config.toml
dataset = "synthesized solo parts of chorales (CocoChorales)"
widths = [96, 96, 96, 96]
shampoo_beta = 0.99
precondition_frequency = 16
max_precond_dim = 1024
adamw_lr_other_params = 0.0013
warmup_steps = 810
weight_decay = 0.04
Rows from block 5, named by matrix and row number. Rows with one number belong to one channel. Each number is 500 + 40 x the weight over its row's rms, rounded and kept within 0 to 999. All counts start at 0. Numbers have three digits each. After the name is the row's rms in percent of the matrix's.
# convs0: first width-5 conv (model.blocks.5.convs.0.weight, 96x96x5), inputs 40-59, a 5 kernel for each
# convs1: second width-5 conv (model.blocks.5.convs.1.weight, 96x96x5, transposed), outputs 40-59, a 5 kernel for each
convs0.36 072:488486470458467517431575476551484502497463502480567547460529532505523513553513542473513472535510521471518490563505549532474473508496463527531467478504493534492464501457509494584567467487549468548508503534580520529457419512422524491561480523471562520496396492455512536554431493513473526504502516510471
convs1.36 082:562488517537523547469543566495496478512449502523513478470482563474535477541487480494528525625549538562501533551503429500522466561489523498508515499461480494541480597416494460515444503502508513546548609560506459482497507492471489480484466561535506578552531442503473421521518514511485531449469532515490
convs0.37 087:511503485485473494484537403531504522483554538531477501509543557476497509521493477447444488431512471540520489499458592535501489533477543444472498473542590464491499425453569450437496522473511452454506468492443491526515544519449471516478524436515455529529532556504451461475571476474546549486604404524481
convs1.37 089:517413451501464447563481503555518488570536432507515544565450463524509490481491482573503484461589503502565469495500469530543480521468405522526495563498572588435521454475431487460512449461501485491496509478525480533511457504464592494461442518456531478486537499577496528456512452545459492525525524483525
convs0.38 095:535473500522489531490460471472493530586407444475538473453484522533491460501487500450510483464491505520532540492496480497495509484542502538485483501464462492501534495475499458486505457517506571455420488471438533433543471504426552475492443587381523513561503524493526537435465492483477521440562489544513
convs1.38 090:497471522460545521490508453436480435488496546590536505455558465589514491494504471488537487586497537506527529510544488504487525514517473492503452475468441545549491592533493482438524549544532503504514570508500443491446527408482464488576527554518495480447530449501582469511485564491493486489544526494574
convs0.39 098:540542466478465648512447484400460480458450506440490443529575567539476435450500481505518504557554460506528554490438501473543495513481504559446497461486401509529505570523517482518512471474445498497549527478463532469475563499539443508502476511558488539437505547451505499506485496502515508482485519561426
convs1.39 118:477518509529515595497552513362475424511447505428487600478581586575521473436501463498520503533510497485423469468498488543469477490499515511518509490446465467558508571467531475527485484497486499481491497451490531463550522454552456481510508489507507497506576522509507489545485491468515527510529491461519
convs0.40 101:563494494520489527527552461480466576592493361506534501500454531512451558538517480481457455467475490466563487536492471514518531532461395500543509532474539501496552511498468557498503416465560566492542493535491550442489641536433461542528436481498473451519512469434547556452495419503534509546465601445468
convs1.40 090:545457544517578558493506468477418471553432415468456451481439474500552405459473466495496516579512437497548500493513435485486446485523479388463487458543486481521506497531546454550569574529559500461486523511501494394510512521530479492482471494499483515478520512562507463525579548530509541485570489575558
convs0.41 096:584491496502482383486492519582497547515471506503566448487497521537475552529508500471535482541500481479503480505517522479557503501508446508476442506511484525449554479520496510495535425550484524536543525556491557472568467452467514552448497550513521463518543437464474504449503576449443484521595532527459
convs1.41 105:465537454482564375446514509669481465525525524477518512504544455468457475427526562554499485589504580414498450470476478590435484473504536439500520440468517520551408509539475546505492554517548538442543559485566580480473502479522485500523469484500449471498503488446488467461564519516531463560506463441475
convs0.42 150:439547507484540522498506553520479443569541508538509530447523549458485527476507508495469493423440476526551471486442503509498490517505549462495524487533446454509534533490509513505528539454524509449480437530516495476552558476455497502490512466545518456496510531509530486482565510482437467469536544552471
convs1.42 123:577504499530417466495482499470538483545491501512479485478458496520535454444573536509477442504508518441586512477533542488572472513487492470461511530560469504439569551516525498485570475515552525549493531473506517521604560472627525485521467541493510475520510497469467517578569491505468468529556413475444
convs0.43 084:486593470483483597559459514503515483493484560441487472521472529550483538474528500494565520558485485451403546524508464479458465454511536512524553486534541520519530545507448479477435527514404485513538556522469493528474466558617477492490462501465519530501459484504470512454513486499469494483503516467465
convs1.43 093:482470474500474546545504428447509529492458521485502532459453554486462451412487475449465465617509559505445512517473451518515459444473461523527531571503527527543524503486500482470525525464467499461519536482522533426493532477562465545482469500505527460492512494544558500557565483467482426533483509481464
convs0.44 098:543468464513483497579477489461547502468472503452529496463458543495473498442479492503534529557469514419523482496430499446493560421474491515515391504497484403490494561487467478514510630447472453496508493410467461457473479537585514535505481540508477554503464546495446481430558509491510442525435556535492
convs1.44 097:450509498487510470545462466447541520398523545510578518547577444507482511487517522518561441505496493494483489527460540446475524450537522463510463516487478478555534559522568486481468447489540494541550497493539540481507529563593496498538543476477554514463539470491501541501505472544463461575483500517455
convs0.45 097:472523426478535452487493500487563547476489465485516442433509496491477491502462564481503432424512487510533508501516472531470475499507435461521523480491568522513500461546486507461437549474510505444530553529516498537554478581428459540551458518440535422469520506504504615488529531483544458632402587461383
convs1.45 096:572494481489567536553532465552519489366524442481549583512502521478529545484500469541503577405511508528577502507540482514501435467493493454509523516550561482484504438475511503509481471455457515517434552518464474585482457508528518475520515561476508476444468532544524439507625485558496522615504508504519
convs0.46 141:533515505465476495458491523545509557487504459460513544541468503526524507539469495471559492523523442512548493539477529482477506490512448539525499490525502400467605526440457480517576483508475498501451512495562454466479529514510521486498490533420532603557467543479473498504462553566442509434436506609492
convs1.46 119:491500469480510484396543536606554521434490481471513467493585486511551468516510519474496471523498483479525498509488437560504459503496523543486482461435485478549547593592464469481344469497452546528532405476531461494504523536526534501535526560495547541484499491505506508409470493501480492513449490471451
convs0.47 077:511556464509480415603485510521531533539510512508583485472438506562493464475451521464546515534515515575472496450450511475468494492473530481477522479535505534517499538506514536540505517509522545529499560561433532481506444565516572550496445477496569450532547568578441533461489460443553532499487544595521
convs1.47 084:491508514501487468486491485555496536493519550563546509515604394557491489503547550534547473589427531470528432514492520530501471441438481466542514496514462463473481497472517447479513562514536530551480479560518460509509444501518577524538471412506443412497568368447511527589465510479469564508408486434444
convs0.48 123:508491471412537622517521477422470533550493448497516550468435549556471558398460480542464516510433521483403491467505492513553535452513521531446473530570445553542500541442533496522468537507481488585578432430511548469528523512554494573486545486470529487487533540489487544524525463488526471530471479547447
convs1.48 124:506525428504527606464540466367493536448490506485542453505434554481530522513540521448469483628449509536418522531514506478538518512555470416510553463560475495568492479515502473559495511538505495523545504404418527399483461566516450484536533446551501523563433493522509523451517457503531468553516521549440
convs0.49 091:456532443500478567493516496532500501547484515462438514556525509485489439555506520492508405534510604516466507547501516494487484476535485565467521554506481417480545578453477502510517525451508535499520519547476443461507513526474502420488571567453521553561401578492488522490496454514469433435530526537516
convs1.49 095:512490552503553535549479486453514510509462428478515505483584481527512478505527538557485489534484552459459513513483514549432488438434489563445574506475433437485525594492495475449397472581454477425488525560530589408538488523545512502538478554429532554406496518488495535453533504468520512456580461467526
convs0.50 114:498509510480460465492475501508491466491513471654507464479442511524434482524448504524476511519451503547499499537469507493539469434480556537492533517465486551494495517574543478479496489515489497526497494499501514532512494476573550493486492420535471445482460575502513467479559504463427524535516423550540
convs1.50 119:526482493527483453495461507482457537528446517538525496540412400490548458553549499484502452491515474517476498521488503590533479497508502489498504490494523486477463475467495484492572553490498535470478522547488480493533553479508560502519513472515478469484501474474456490479520555432502435487479502502474
convs0.51 082:548489501566443488581473438535484497501513498441477513480526500474512535497536474468512435491464519462516554467488479456478506491507493552525524502496538486499448497481500499533547504484526590570444553492448526516392484541486520365581542413503458512570525445455490570539485467481490498417561493548466
convs1.51 093:429459503463538487472508513495464569574521501480457536447464459503518522532457498578452494475522531446500468488487476536486514522463539538481468519435517502504513386576549535492547474526462494516505489490472464474481471506555613432507528468539510459486497492510478499477478540518477535567496548484473
convs0.52 088:453577501522530468461501543530452516484500451498463534516539573472516432411522522503457425498447508557459531540520443511573514505495508500552556443427537513522456534440460490455452466494524467542521542430547519544432473460486461483560567469541511502448462505525443489551519426498498477592490504523590
convs1.52 094:537496496516497452456463537526487540489521520503475506526568521521459444424524503501491506541549450547493507478527517516479455503498540502568485494452473536452427470497584540466536571528432471484587524583562546553530560436450532493507563523445506494462534504516458499465564534489547475502465517479449
convs0.53 063:507480523494460467531504532452538472460524513447478581576488448484492499502508428523494521477476502531581498508521531571446536502512472501458503525516514515498487459524531512524480534494463456556512502495527494566535540517571576486479473482507475534498490482466455481493585535530508561512494465473486
convs1.53 073:451540535484493451483460531477522496465541499480418442427524491469529558540526461503460575389497472494581531511480524487410472530495483524516510534575535530520497436470457516563499511557483472564504577514480516496493473492471517513531502474472491545497487501497504461421483449441470447570532525489487
convs0.54 113:495481485463530594456504492438474547492507555522539508540434530557502498484471478519524535527532421532420511511447509527457478494533487431489469517541520548439511513520553490528512419547464501517537540532479449466515517481534507507448523462597515533493504491471434494514504478424495490480471481472442
convs1.54 123:521504517445505527456512504402483477487520501547513484506407508510518452415510475519517476559565513519470532532476521462498461522523422503538486507498444513540478557487535580539508500526492493435523524501484530491524504502541481426566501438455538490488573539545471497489524506451572506513567502481556
convs0.55 089:504490485448475510527501447510503525487454477565559514537559456461500505559503487450457415439431490508548399459496501509436493492477562489479449514524420510517494497483440493482501513416476563480553443425502545532539509503459504412427469555532569536512611461442498529476572421469476512433514485493479
convs1.55 092:468509577512537458461503413441480485502536568412473444427444431493537523451481479486440499478522526439537508470476482515480514455483515451439479536443540498503520500576470423451400448512479545563521501470498578609486522509445475523569564548510536526528498455488493563444556528495510515568565512518555
convs0.56 087:506551462552474427501541597452543520519435455533532501517472475504534513542464532497455410532491529472494457493516479486507480508485497521496474431465447481431504504487438543503498524628449479501519480520446448531459524546461531481533503522439474494467525524519533531434544509491506443542435503526497
convs1.56 092:570483448509481512498509519523552531547573542546494561501491474530483553460509474527447537489444528494518500496522490480472483564505510512448461482499480491544449533489447497546524464495521517451472531522494535551493486503411465531533515505447445532482454506531582556533558499513530543463441492451535
convs0.57 121:507512468474430455545466452532492500526463556565519407474514502481475444570519532560469454489442525533506417482513500533491507488535540537525460559508576511515501392486433413484565530452440569527506542461477535501507522489424600484458480468478494461552561505510524464399507518477494529432533484518548
convs1.57 130:433465440524574439496506471590435480468487536512425516498471487552500557517459492498518569449467476507542580494498503443552509510523506471509500445513583554449516426588465472424445513496480532554567502519441436587474485498564558528542519437521546540485497486487480499563497495526525495468498430517597
convs0.58 090:497521464496477606450540453376483475465505463516574522474449554544475475496493520450484472462458458521570411502496519573500512502505523454484480529568524561523490412507508507527507432581504438559502462529488555445522501519479442480504475501501498488529515504540499495393507495482512550513490571506548
convs1.58 092:534492537473572591505507489475508508504451420482476445478427583500495475464507453516550550492488559567557579572481516453508465443476449412466503534544520520477424440546519479485478539464469491490547481466458440534551461486600478515481520514540506535495463486534480493576487488481466480481489495474584
convs0.59 099:511480517509484573514480521457526523477391497476546504451446503451538578517539518493516520474469543467477512527493476521478479479468477506483460433462479502490521506511505505502551470565519491471486409538573559394493550547456479496481491490480492441466554470437491553510532412521544496493488474489541
convs1.59 095:488473484503510472475498512487436492486488496496460476505493447506501493509518527460507495468516512447570479519492514501483420507520462462467480502596517523494464559477546544508535537493539518487514563514458441479421523574493495481427445524555493592453454475500555458465442521545527483563437519501500
convs0.60 077:564483505568516475474462473507488452446492474544527549492500481442483463458517487494460428506523528488577491527517487485449409482468388484455481461435506526542446443456493486523526422471545451479532523492468513468474469505456502512545549565504526409468484556525502512509492476518511510431535500467486
convs1.60 086:487501480496525459479491470506528591534520531511515523585530528506533573434513490515517463534525525485487518521489507499487480483479473515443512529501438467498541495468487475501485493469508521486457468536488450448524474500425461459466523487537503501517512442504487458653469501455428477418516449492611
convs0.61 100:527533471580454502480535441536463491500496559477385531543508548562526466485500501499521453435485427453490510473511447454528493497605550426508498546516507522454543572484511510477503434510477529460515482518454408569521544480489506419567486538483506384562430480541489535559529485490525460514530477476443
convs1.61 094:483563484411590491510422449497422517523412525451462520487545527478495495448529514489519475478520569535520497521465549507529502516483498509481520520482352491496505583504518581528505523430491576504447425496470454566590431556531450463522527556518482463433493523487499450577472529476493512493525415487418
convs0.62 075:571501505518451449563504433555582481518540535413482442528452439496486508523389505499414515429494498571480490458464446504553487489565524477522495540565480580413510457458487484485522513554415510484476446457479470414543507451533479447511629564470550428503506498496520565538481533487432451424557441482451
convs1.62 083:416570452502477403558499511504511533541543544525519512526544424477448516540421450425466449476448504479510526476492533478509497519526520499417494477548438495521426524556538540542446428458489504473491499478460467475559515459506493424521577484494460481494455488520480492430520541495464528554558502519541
convs0.63 097:518508484445547583471452444464525544492463498479531492445468504512507467518542485542486485426424487494603482476451491482482455456454556465476484503498417523545617509474514472495544484470579531523475484400548510546522496516444536472484516554527538556485523481465516546487504506511512480350558541478485
convs1.63 098:477535482528473526506488487495502480503535541539510524544423506540517479458514469512543523431538524470523532453474531449519489475516457536557542494422509475493532573565498489455464418523557476552496437495530496505498399479519529526430565511471462526571502539446476513556453506490445535513554472563607
convs0.64 140:460509521477470496520464506499454491445488641533469438482479502490525501460488476512493504509524434505565520528490501407587465442503555489406518541434435439479513524481532439499516542499462571495524523507476498445561432540515487497449521491582462455494471491520516475493601515470495461499470488528497
convs1.64 143:557482478472504530455519428467568484506470434530478529484487509533459519457561517496452478502498504444505462471465523528467506518526489573535503497473496511505506601428531481514504488536495522507456522499523489563543532510605475503486453503423513492496564532470483508495626488508458385439472478574531
convs0.65 091:505499498467471503492467462520489475516511566554488492518446462474487508561522534487522476557545439400531539543451517406505503425493483573469459467437462511523516558451474466510497551528544470447494498519486514480551542471568516464452535435529480493524565447485452539518509494479484498408602482517556
convs1.65 105:491516492545501515498507511469490494558419514499541468533519400505531537613543476478510476553530534517434420502404497560445479492473532615525518536425479472525526545501544503476417505488500473523477474515497541445536477454523530529499476453547514496503488532528484527432521532524532524447511494426573
convs0.66 117:558438483439511460565441485493449520534556568550465556513451408490483508579468470502471554647513477502410515482473460514610531481461529535461468430524483487491517535513489477505497512446472516490458544427490565436522576457557550455453585471520494461460492469482498473531487497478480591557502484572450
convs1.66 121:516538467540469453524527467527537581558512472471522442500441391533574483580552488483493506621455546539390475463471500530499491488480484489552531529461512484515496474494482502521498493480477467452561532468553475460403504573518534483562547391549479533512414525454485493453444514497495554498464496503414