From a checkpoint of a small sound classifier: arch tc_resnet, 27000 steps.
Rows from block 6 of a small sound classifier, named by matrix and row number. Rows with one number belong to one channel. Each number is 500 + 40 x the weight over its row's rms, rounded and kept within 0 to 999. All counts start at 0. Numbers have three digits each.
After each channel's rows are labels from the 100 clips, of 14976, where the channel reaches its highest value: "top examples" is what is common among them; "loudest band" is the band of the loudest frequency at the time of the peak. Only what is clearly more common there than usual is listed. The data: synthesized solo parts of chorales (CocoChorales).
# convs0: first width-5 conv (model.blocks.6.convs.0.weight, 96x96x5, each kernel summed), inputs 0-95
# convs1: second width-5 conv (model.blocks.6.convs.1.weight, 96x96x5, transposed, each kernel summed), outputs 0-95

convs0.72:487447514534469510458507533462503479545517515426514474465502485495478535463492521528494499624519499466476500566462495474518496532567494444475426462428505535527463513507452431518509517434501525627523587486493521513554503603562552461499475509515556464491541510463560486482504482476441450516
convs1.72:462499559544460489484482487490472428551498430483478531420552463465552488546526513513534503552514505519563468409536474582468490486411498511479480460515441492514543488490567502556448441537514439467546471480463415500519502504494438442532503486414537536532483519508522534538480551457550448467
top examples: trumpet
loudest band: 1000 to 2000 Hz

convs0.35:489571524439450558528517500465408480506433481457534524487513477446499519493515453537500570440501563450510467481506506467455471482469521470504467508551554435458565593549528494529472512478559460454512393549485504493532506510525524484518476511464541517461544493491424506445530494518468412575
convs1.35:455469507507546473535520527524484475506496533577494469495460535478487465487465504530511531417508508499449575469526474430513472407484456544422536463472456487450522587482470515570384514492515520532562510478478527468499547479526533484528476481432526483539526596565460483490484552497537546429
top examples: viola; note G4
loudest band: 250 to 500 Hz

convs0.66:428477545495504561506513442504494552370489483497483510422535471468460535462511529455434558504492520542482520476412495515472498496444514456512480474449453465523526481483484487552549495545538463439516491476510577458477504491533553506523504475486450490518482472601550479475538604450426479494
convs1.66:495543556453505530492523476475495533487391486374491469444470512517551529488517463486502486502509512462509428473475469487491485460513504511536515538556430548537569432438470466431530510479470479507546590504517531485510582515571507480493517525522511603475464495462579479515564512507468454496
top examples: flute; note C#5
loudest band: 500 to 1000 Hz

convs0.93:497452470521478474466506591433484493464492459530476442559514481441536469423460418531497502511613492453498496526448476441504527454479479545473559497475482569532448423468444525487502469556560470471484494514488482503548512486465414503486474505462531460522511466456491492566445577454500472543
convs1.93:510499495480561463477459542429485510491511518483459442512517518489512486434534486473556490517524495487494429502444443501437432473483489497521529446549562509497524566525501584452560548506524525385501503507442551424537422504533582513495461510490455549454487487430470511471464541458420503483
top examples: horn; cello
loudest band: 250 to 500 Hz

convs0.81:514473444549498478497496462470489496556518448532495489492554541463545432549593451368501491499440511472490554544486487465421504512515560512476539466452481479523480469480497462509491519464541455534494468460541464495502456490440437489456565518414535461566495504495518527500461427544484463586
convs1.81:513447482484481454557465565442492561459540505522466463532481492560550479492527462562476499520511521506497524524502480527522566535449524497475528448526532440497517496515437482448470472513455483417490513439443517500525495432613616514479512538599480406544532512493497485527474467478494443519
top examples: clarinet; note E4; note F#4
loudest band: 250 to 500 Hz

convs0.24:459467529516512537547537524503528534481547505489467580476474549467495534576523522479547525576488591549494403507500544508566496470536450617573527481550541509520532468516472477458543491495508453435467466498489563538493490555567565506480469547487490468523519505513513520499483509580427488543
convs1.24:528514477505529548488510586509449509485517539526525431528511475541489575532522499547583513489523430436526494530475552524593497433579582390444494475482587531470471505441445508507583542442516450483504511473481544523521502457489553514454547522491518510526524473488535492535479486474501519480
top examples: double bass; note G#3; instrument: trombone
loudest band: 250 to 500 Hz

convs0.25:501486453487535469513524446544510478513492490477428477491529475502451500526468489464493555510406513601447457523506516525530484497523469513531451505558567485498496544475443490446487555489518501528561494464681559491554498467456527562549505505452459487503407484503536514485547503509480490467
convs1.25:489497516516485559506553465508506452530471444549578489521511470566556518480509538502469536511509541497491496557524498496521435540525453584518498527571585519582495484608470489489487458510624506441462487495519492543432470531500534503514518522481591516498464473493504536555493554521415502468
top examples: saxophone; note F4; note D#4; note E4
loudest band: 250 to 500 Hz

convs0.15:597502562502430471466516525508503505485516474557474536469472507390513492498523447527507465481533528515508464531504580531507521605506568451471517528505555462497530512515572506604503536516458534486539478508391548529546566474540574483534484493546504491486504520509524475426478490440484510501
convs1.15:569527441489446474507476547470505570478492481519559472491502476584480519483542411472504474450523436493464521541507535507533517552554401502494473485482595475491499505524554528405508508491547546479431491535608547520501442509423555513506511515528524485518483467502529471521492509583466456511
top examples: flute; note A5; trombone
loudest band: 500 to 1000 Hz

convs0.0:460527517565469501499510510506474546482463523494468489548540531467531533513546476482514513617438475508640492447485447539530550497519490520520486594462498549503502524536525523501504475562461535421487485519433457473479498478528477554604537459498501454543483491561504524522431478569512543523
convs1.0:464465519466522522533484532565440532511543500476489497596477508559502590560586519507528539490464526510556490487562505523541437464548487481462459524521462538492518511511503523513512492594495491507586499557552427503506551522535489501595551429512510468483531447466565446466553516502540451480
top examples: viola; note F#4; note G4; note F4
loudest band: 250 to 500 Hz

convs0.74:527496567449485509490503550486432548521520559520607569554444505517489536479425514494462489470633501516467533490483450491463468495470506502500461562541506467554460563536522507454528446510469500481514498546506492523491499573470525546490431487537601449472517523456586494514534458521507501515
convs1.74:543487482489520496507543546533536501440504581477418483575438459462529543483457518483445478527635534507462588516437454515519504462468511494526493565486475429563459554463492477559536493541514476462535531545456498519525524462536520448473509471513525497542485458567563517464488464537491448529
top examples: saxophone; note F#4; note G4; horn
loudest band: 250 to 500 Hz

convs0.46:467489522516511528511498447518472490456527505518491558469424449459482488554516491519486460482516489449577514409429505511482451523503461460443461532418560551486495637501510384470578496491494543448459446472466478486520483524458486512545469518536491486486477516522501517535494522415443538486
convs1.46:428538486529472521526526508440472566521474594549527450449509498478560508552505523451518565478470547487517533463535517536508492535529633493492429500521504447525500432505495547494453476479446510534530484489586472531507464440531484550536486532493500488566480532490412512438453442509486563483
top examples: flute; viola; note G4; note G5
loudest band: 500 to 1000 Hz

convs0.1:532464565464508466442490481542498492493472524530481510550455479515502502559471519510531464445447479565476527467503570492517497456558478469479494467464581504498489454546455521595492509524490534512487491496512548490507426513431501510493390383604462561531511498445505478438479504538430527474
convs1.1:515512495457490511494530434479456476540411518557493546537532523480496512534535527553503417433504526534503436482478501551513475474518523460547497416481503494520530522490500564475475498494561492503466539485505481488375512590556497528512509472501470523442442531499571523553460528385423527520
top examples: note G4; viola; trumpet; note A4
loudest band: 1000 to 2000 Hz

convs0.50:500494420440486458439505445477419433524454442453510479502386506492453473513542486489514503478558478567477527502571504487555535468493474538504529494528483478507459488560476491453434486517522473514477448496505447514438526535452528514473551503531583564474492561516475502480514491402511593529
convs1.50:511563451565478579380488449452521405522495549433491486468528517474529412488519492477474499511465491552501529487461498493492448508506471488491455452509498472497558515506545561495430525425522496431473527422472477514532498495424507538517502504392464494488470451446495482527470451499547514534
top examples: horn; note A4; note G#4; note G4
loudest band: 250 to 500 Hz

convs0.79:520513514468540521488498511564529524510499480597471562500569484506515496420516437515423506501504505489498449470661490510502481491485516510490570521468468480497449459531575489542435442452553525522470498539520468546478500463429568526555536445528521514513470540525505461418496457527484480500
convs1.79:480502514498427526471459518485477495452471486555509474560512483511483562446554536501539505520497419534434511479566466549548508429500508551544478527591402511520446505437547460464413482493566520499519458468482484554509443478583494548463526504526548498502460465502440505447557504539546504537
top examples: oboe; note D5; note C5
loudest band: 1000 to 2000 Hz

convs0.29:570505532496505499542524439468533454445494510519491556461495481510434509535424512564530509545509540595570531443440617451492475534555485469575513467522417527547538586479524552539558526440501492493503509532518516483508541485541464520508476509451483488508479503478487554581536463508486481519
convs1.29:574515476500518470421511437560517459543478512509557457502450506518559448469423502465559493601478503440554561499512554473540512498550472454460544439519423559536505524466516446501594524523544494499443465493481542515488525516478453476478415509523494451510435472487463542469506490508485515447
top examples: saxophone; note E4; note F#4; note F4
loudest band: 250 to 500 Hz

convs0.7:469586536503467537554473473441508473547489472440539507542473539515451529472419526509552488481472417423486504539546538464477560485565531463461504461508492443536506508554497550489465467521548562562533517520477468453537520521495527477411478496588541544544518544533450495533569455461505551520
convs1.7:508492490505494526521509547543526399553507490499554487529574481466488379476512564521412543488535533479504481483405498509514612547459480497504524481476553525470553527477530517473557472475418527494484553498486484503506473492593470464539518457485470543493473464481472421542509569518491497540
top examples: cello; note D#4; note E4; note F4
loudest band: 250 to 500 Hz

convs0.27:465446551470556526538524530453555486428525487459506513472559508515483529510498464481488518529454574502509468507483480566407536521551514519544472579483485496521453617503491502505435476530512468492494389527482514457437498504454422474440510471534495511503513528562609520480493527460487548523
convs1.27:513514447511512502515502479556491489510589502540568538610575534514508503534475478509503439498475512524487472466488529505437472551546468451502469553558465415520506539499461535481548561516523524517519551482485470542399521434485450521466538482513480427479467436442579448455557542506470489488
top examples: saxophone; note F4; note E4; note D#4
loudest band: 250 to 500 Hz

convs0.2:486471598468480502533493445472507501539463506480518503550492503468440445523461457504470520471496466472519620442423457506467443460567487516514489478491563558485425443563493524469458447552466531580470537451519554470503463488522526581538474512519533499473531554517532497510422521495513568491
convs1.2:538406467549524483484451466547507479485424491493450436528501513536559521521547554503510483553458549500496528532574504472514563548452460510498463530522563474461533529496449516468458457502522440414474527558491494499500437462435487487514520490514547540526486488464481572454408550506407549470
top examples: viola; note G4; note F#4; note F4
loudest band: 250 to 500 Hz

convs0.63:511461478421470519520451489484543468453513400471464475510518498469497507493573539526513478573473533492584446503526517474455510477524542511462530411448508459461561509511480479452481535589504537528519509522541529521500469428515476450532492519531433505553412486536478602483498463455499432553
convs1.63:528550513580478434544559567512523474499445463491534484532433493561446503520559489453505498566501478439558449505426537476519575484515513537551546423530518467528508506464463575529534485516469520527491506560449516452572506496535431471508477500530472522502459448506540506484581464561468449538
top examples: violin; note C#5
loudest band: 500 to 1000 Hz

convs0.68:474522483493478509466525460500416460533532496502541464454473452497463515473485539471579414538556522501490526595515559387522532542493496462503510486498537511438530502503412544448553524463480453548525509512483488559545528525464511523478406499477492515428548492503408440451471513457471491504
convs1.68:436506512494402530525472450558438500532484508520576490554567554486479465550475487539441496440471445533497489437493456533558488469528519496466485442504559467454494459518474535505433472482504484549592519526507447510500602524548474483494541493488530456470485464411545480487528474427495471548
top examples: flute; note F5; note G5; note F#5
loudest band: 500 to 1000 Hz

convs0.58:541471538495448428553511551559547485456477501414464514515490482536479495504520520532501544575455524465478492462411526513487455503517495431462414515481483552449527433526507526544458416496431530485543568445525550510514501513519499508447548517565426493559544472538456471523510542444527526466
convs1.58:527530542483544396531479535454436468542485459457458472437507437441563533472513534543564570512550535522462450539417479443544480500453520512495547470489429481502500572463575577477472530486522517470506431483482468558497499574482515487471497549504474507459493463524533505534516563478506461466
top examples: trumpet; note A4; note B4; note C#5
loudest band: 1000 to 2000 Hz

convs0.71:498615481558468509413485473512546538455437497513565494501438452465453519468514470495562414512490495535538492469509505516563480515494496550399501494464539427494514506440529539553479519487425514450514489463502504527511485487484498438520483458532526542556566417454511472444484462442488476456
convs1.71:521467561503486448479542410549540508573496549527497566436558500502537498566539508596478540508428466395526512446519503463437511512551506555475512418549500538515432510509514500511528494518509524548513536498469486447543446537548468485491488543469516567481482464487494473540489463513582537465
top examples: violin; trumpet; note F#4
loudest band: 1000 to 2000 Hz

convs0.73:526543476535533441516513465582583520506515513545533469520539501509492450495593453486456486461478523576506566488567597462516577535494509476469515469514437542477618497550430558481480527440480473537471473495449510554494473457529493470561506516553458480483528518527469456511479461505491508544
convs1.73:476446464504479528506557496447490493497480567453441521535488478507521488503510483538436419502534485546531546459464526503485489476530487502587491484458439529580548518462457407518458487544513416484547568490473480592520490539592501568509492526589515482584469464486501540513477448515518486489
top examples: trombone; note D4
loudest band: 250 to 500 Hz

convs0.32:532467590518476530492478536503561537507515555600551566509553478484567541516481516529522524455500531524482509498468519470484568501523499522582522515550587500459540566435513507544486494534467523502491471554552530481496510485514533490575445435423426527534563516459578516430502530502467504513
convs1.32:520510423500472480477467513461479548486452529490489452512470588535447528524557522510512503475495451549434499439477558529468467501445508436488468529529547536427519510527436433444541550490408504449492584507454536495488514500510480577516524425521454493429544521506561497538551530476489569499
top examples: oboe; note C#5; note B4; note C5
loudest band: 1000 to 2000 Hz

convs0.54:505452428409594512473556486436448473432501477487505463483525482534447403487500502481409487531462487562466558501527418433498487524470468537569531486471514468565498492470481465460552475506488501504519532510501459477490434530510505473522463536493554448440532607459509506510515489499535520540
convs1.54:475481491587373475476483588506504476426526499510494513481507509573474476511527466494591488480436527509527528495468526483529388508531505457511431511512541455455573531474526455493466512542504506523503511483467522531526459534529541601484502480503546454542518477454451555504547428541498497548
top examples: double bass; note A#3; note G#3
loudest band: 250 to 500 Hz

convs0.82:489511460498509492506508441573494576579402466438497442499432428520522508567567525508483451449589542534500455503491467535496513477513497496453489450497549502495546495512449518515584523480419492467530503541510549504503519539453422521464505592542493520476531457571460525502485448528480501503
convs1.82:471542515523484498485527448394586551410532450452484539485501559442444488551506537485503538485526483489470462535485475558485508495518525535565414500437475499456546517496476463463500471486430426476438474568502532515505442444547404520481489494529518517490537574508477539452488524454471498505
top examples: viola; note G4; note G#4; note F4
loudest band: 250 to 500 Hz

convs0.64:416479517557521453525457563526490539513502516475440528500477503505535519476538397546527451465548519453457417486474502562596493456516508516453430472485479438421514552518534450551471470479522516494446503463562489458540501480510482433460495440478525440497552526467530544458442490548482464483
convs1.64:542550498450537451473525444475539503567491515460490529466456471502535396406499543495480476518504495580503547509483493490482518575537484591443476398476538497561551481543508473509484446532522478521519444431484532476469512452523518481573451534511466491557440457554501474543480483438477509517
top examples: trumpet; note A4
loudest band: 1000 to 2000 Hz

convs0.85:478520448457516612481496542420439492519487456526506477533489455545447502457484540551566515495532491607417472568540518454473471488508521516506494509509498508506513559513498477562546463425523566512443548490494497603516520492473504507449510491466539545490522434432539538524533530531527439467
convs1.85:540460549428515625573508461546552464505478469524496521529494498481485519458466500422519504514505570455525489573534491489482494568509449410485495477466529455502571495449543548444502461483526483497527505522481453617479467533513543504494552461520516485518479523511560541467490549487402504480
top examples: saxophone; note G4; note F4; note F#4
loudest band: 250 to 500 Hz

convs0.5:470475451484466488511494498525459533505442485469451470485514495477436542498483553503404410496509520456504445521495396554531496491448514575421544514518478517500439483525490480417477510476379467498446472489483408492486485484485413480511532418458484540487495485473507508522455545518466460491
convs1.5:493548483499464421445471510443504547535615495557531434490427447560476483500460521552510464493434557548522441550483534507469472468436505486435486465494477526448502536503516525497552556446500458493492450498484497568472465425520539484452493455470467441534482471515456424479522555548504527514
top examples: horn; note B4; violin; note A4
loudest band: 250 to 500 Hz

convs0.51:507494503454480471451574538500575442492475457503606439494465475417487495490504541516506543532483472476553543460510532477490465566477441574493522482528488501545518522476415535490476460566518607503502490464488496483504509496523530479523527578491457527460471592462548515560524563461527553542
convs1.51:533511502465541469511507550455421523492469493464436528507439606499478532516522544505523485533492487512527550464527526528534504541502512480537595457450442477526544538477400455510453458460440573481510440419480525482472529530486475564469526549555460473433482420484530516508439540469500490519
top examples: oboe; note F#4; note G#4; note G4
loudest band: 1000 to 2000 Hz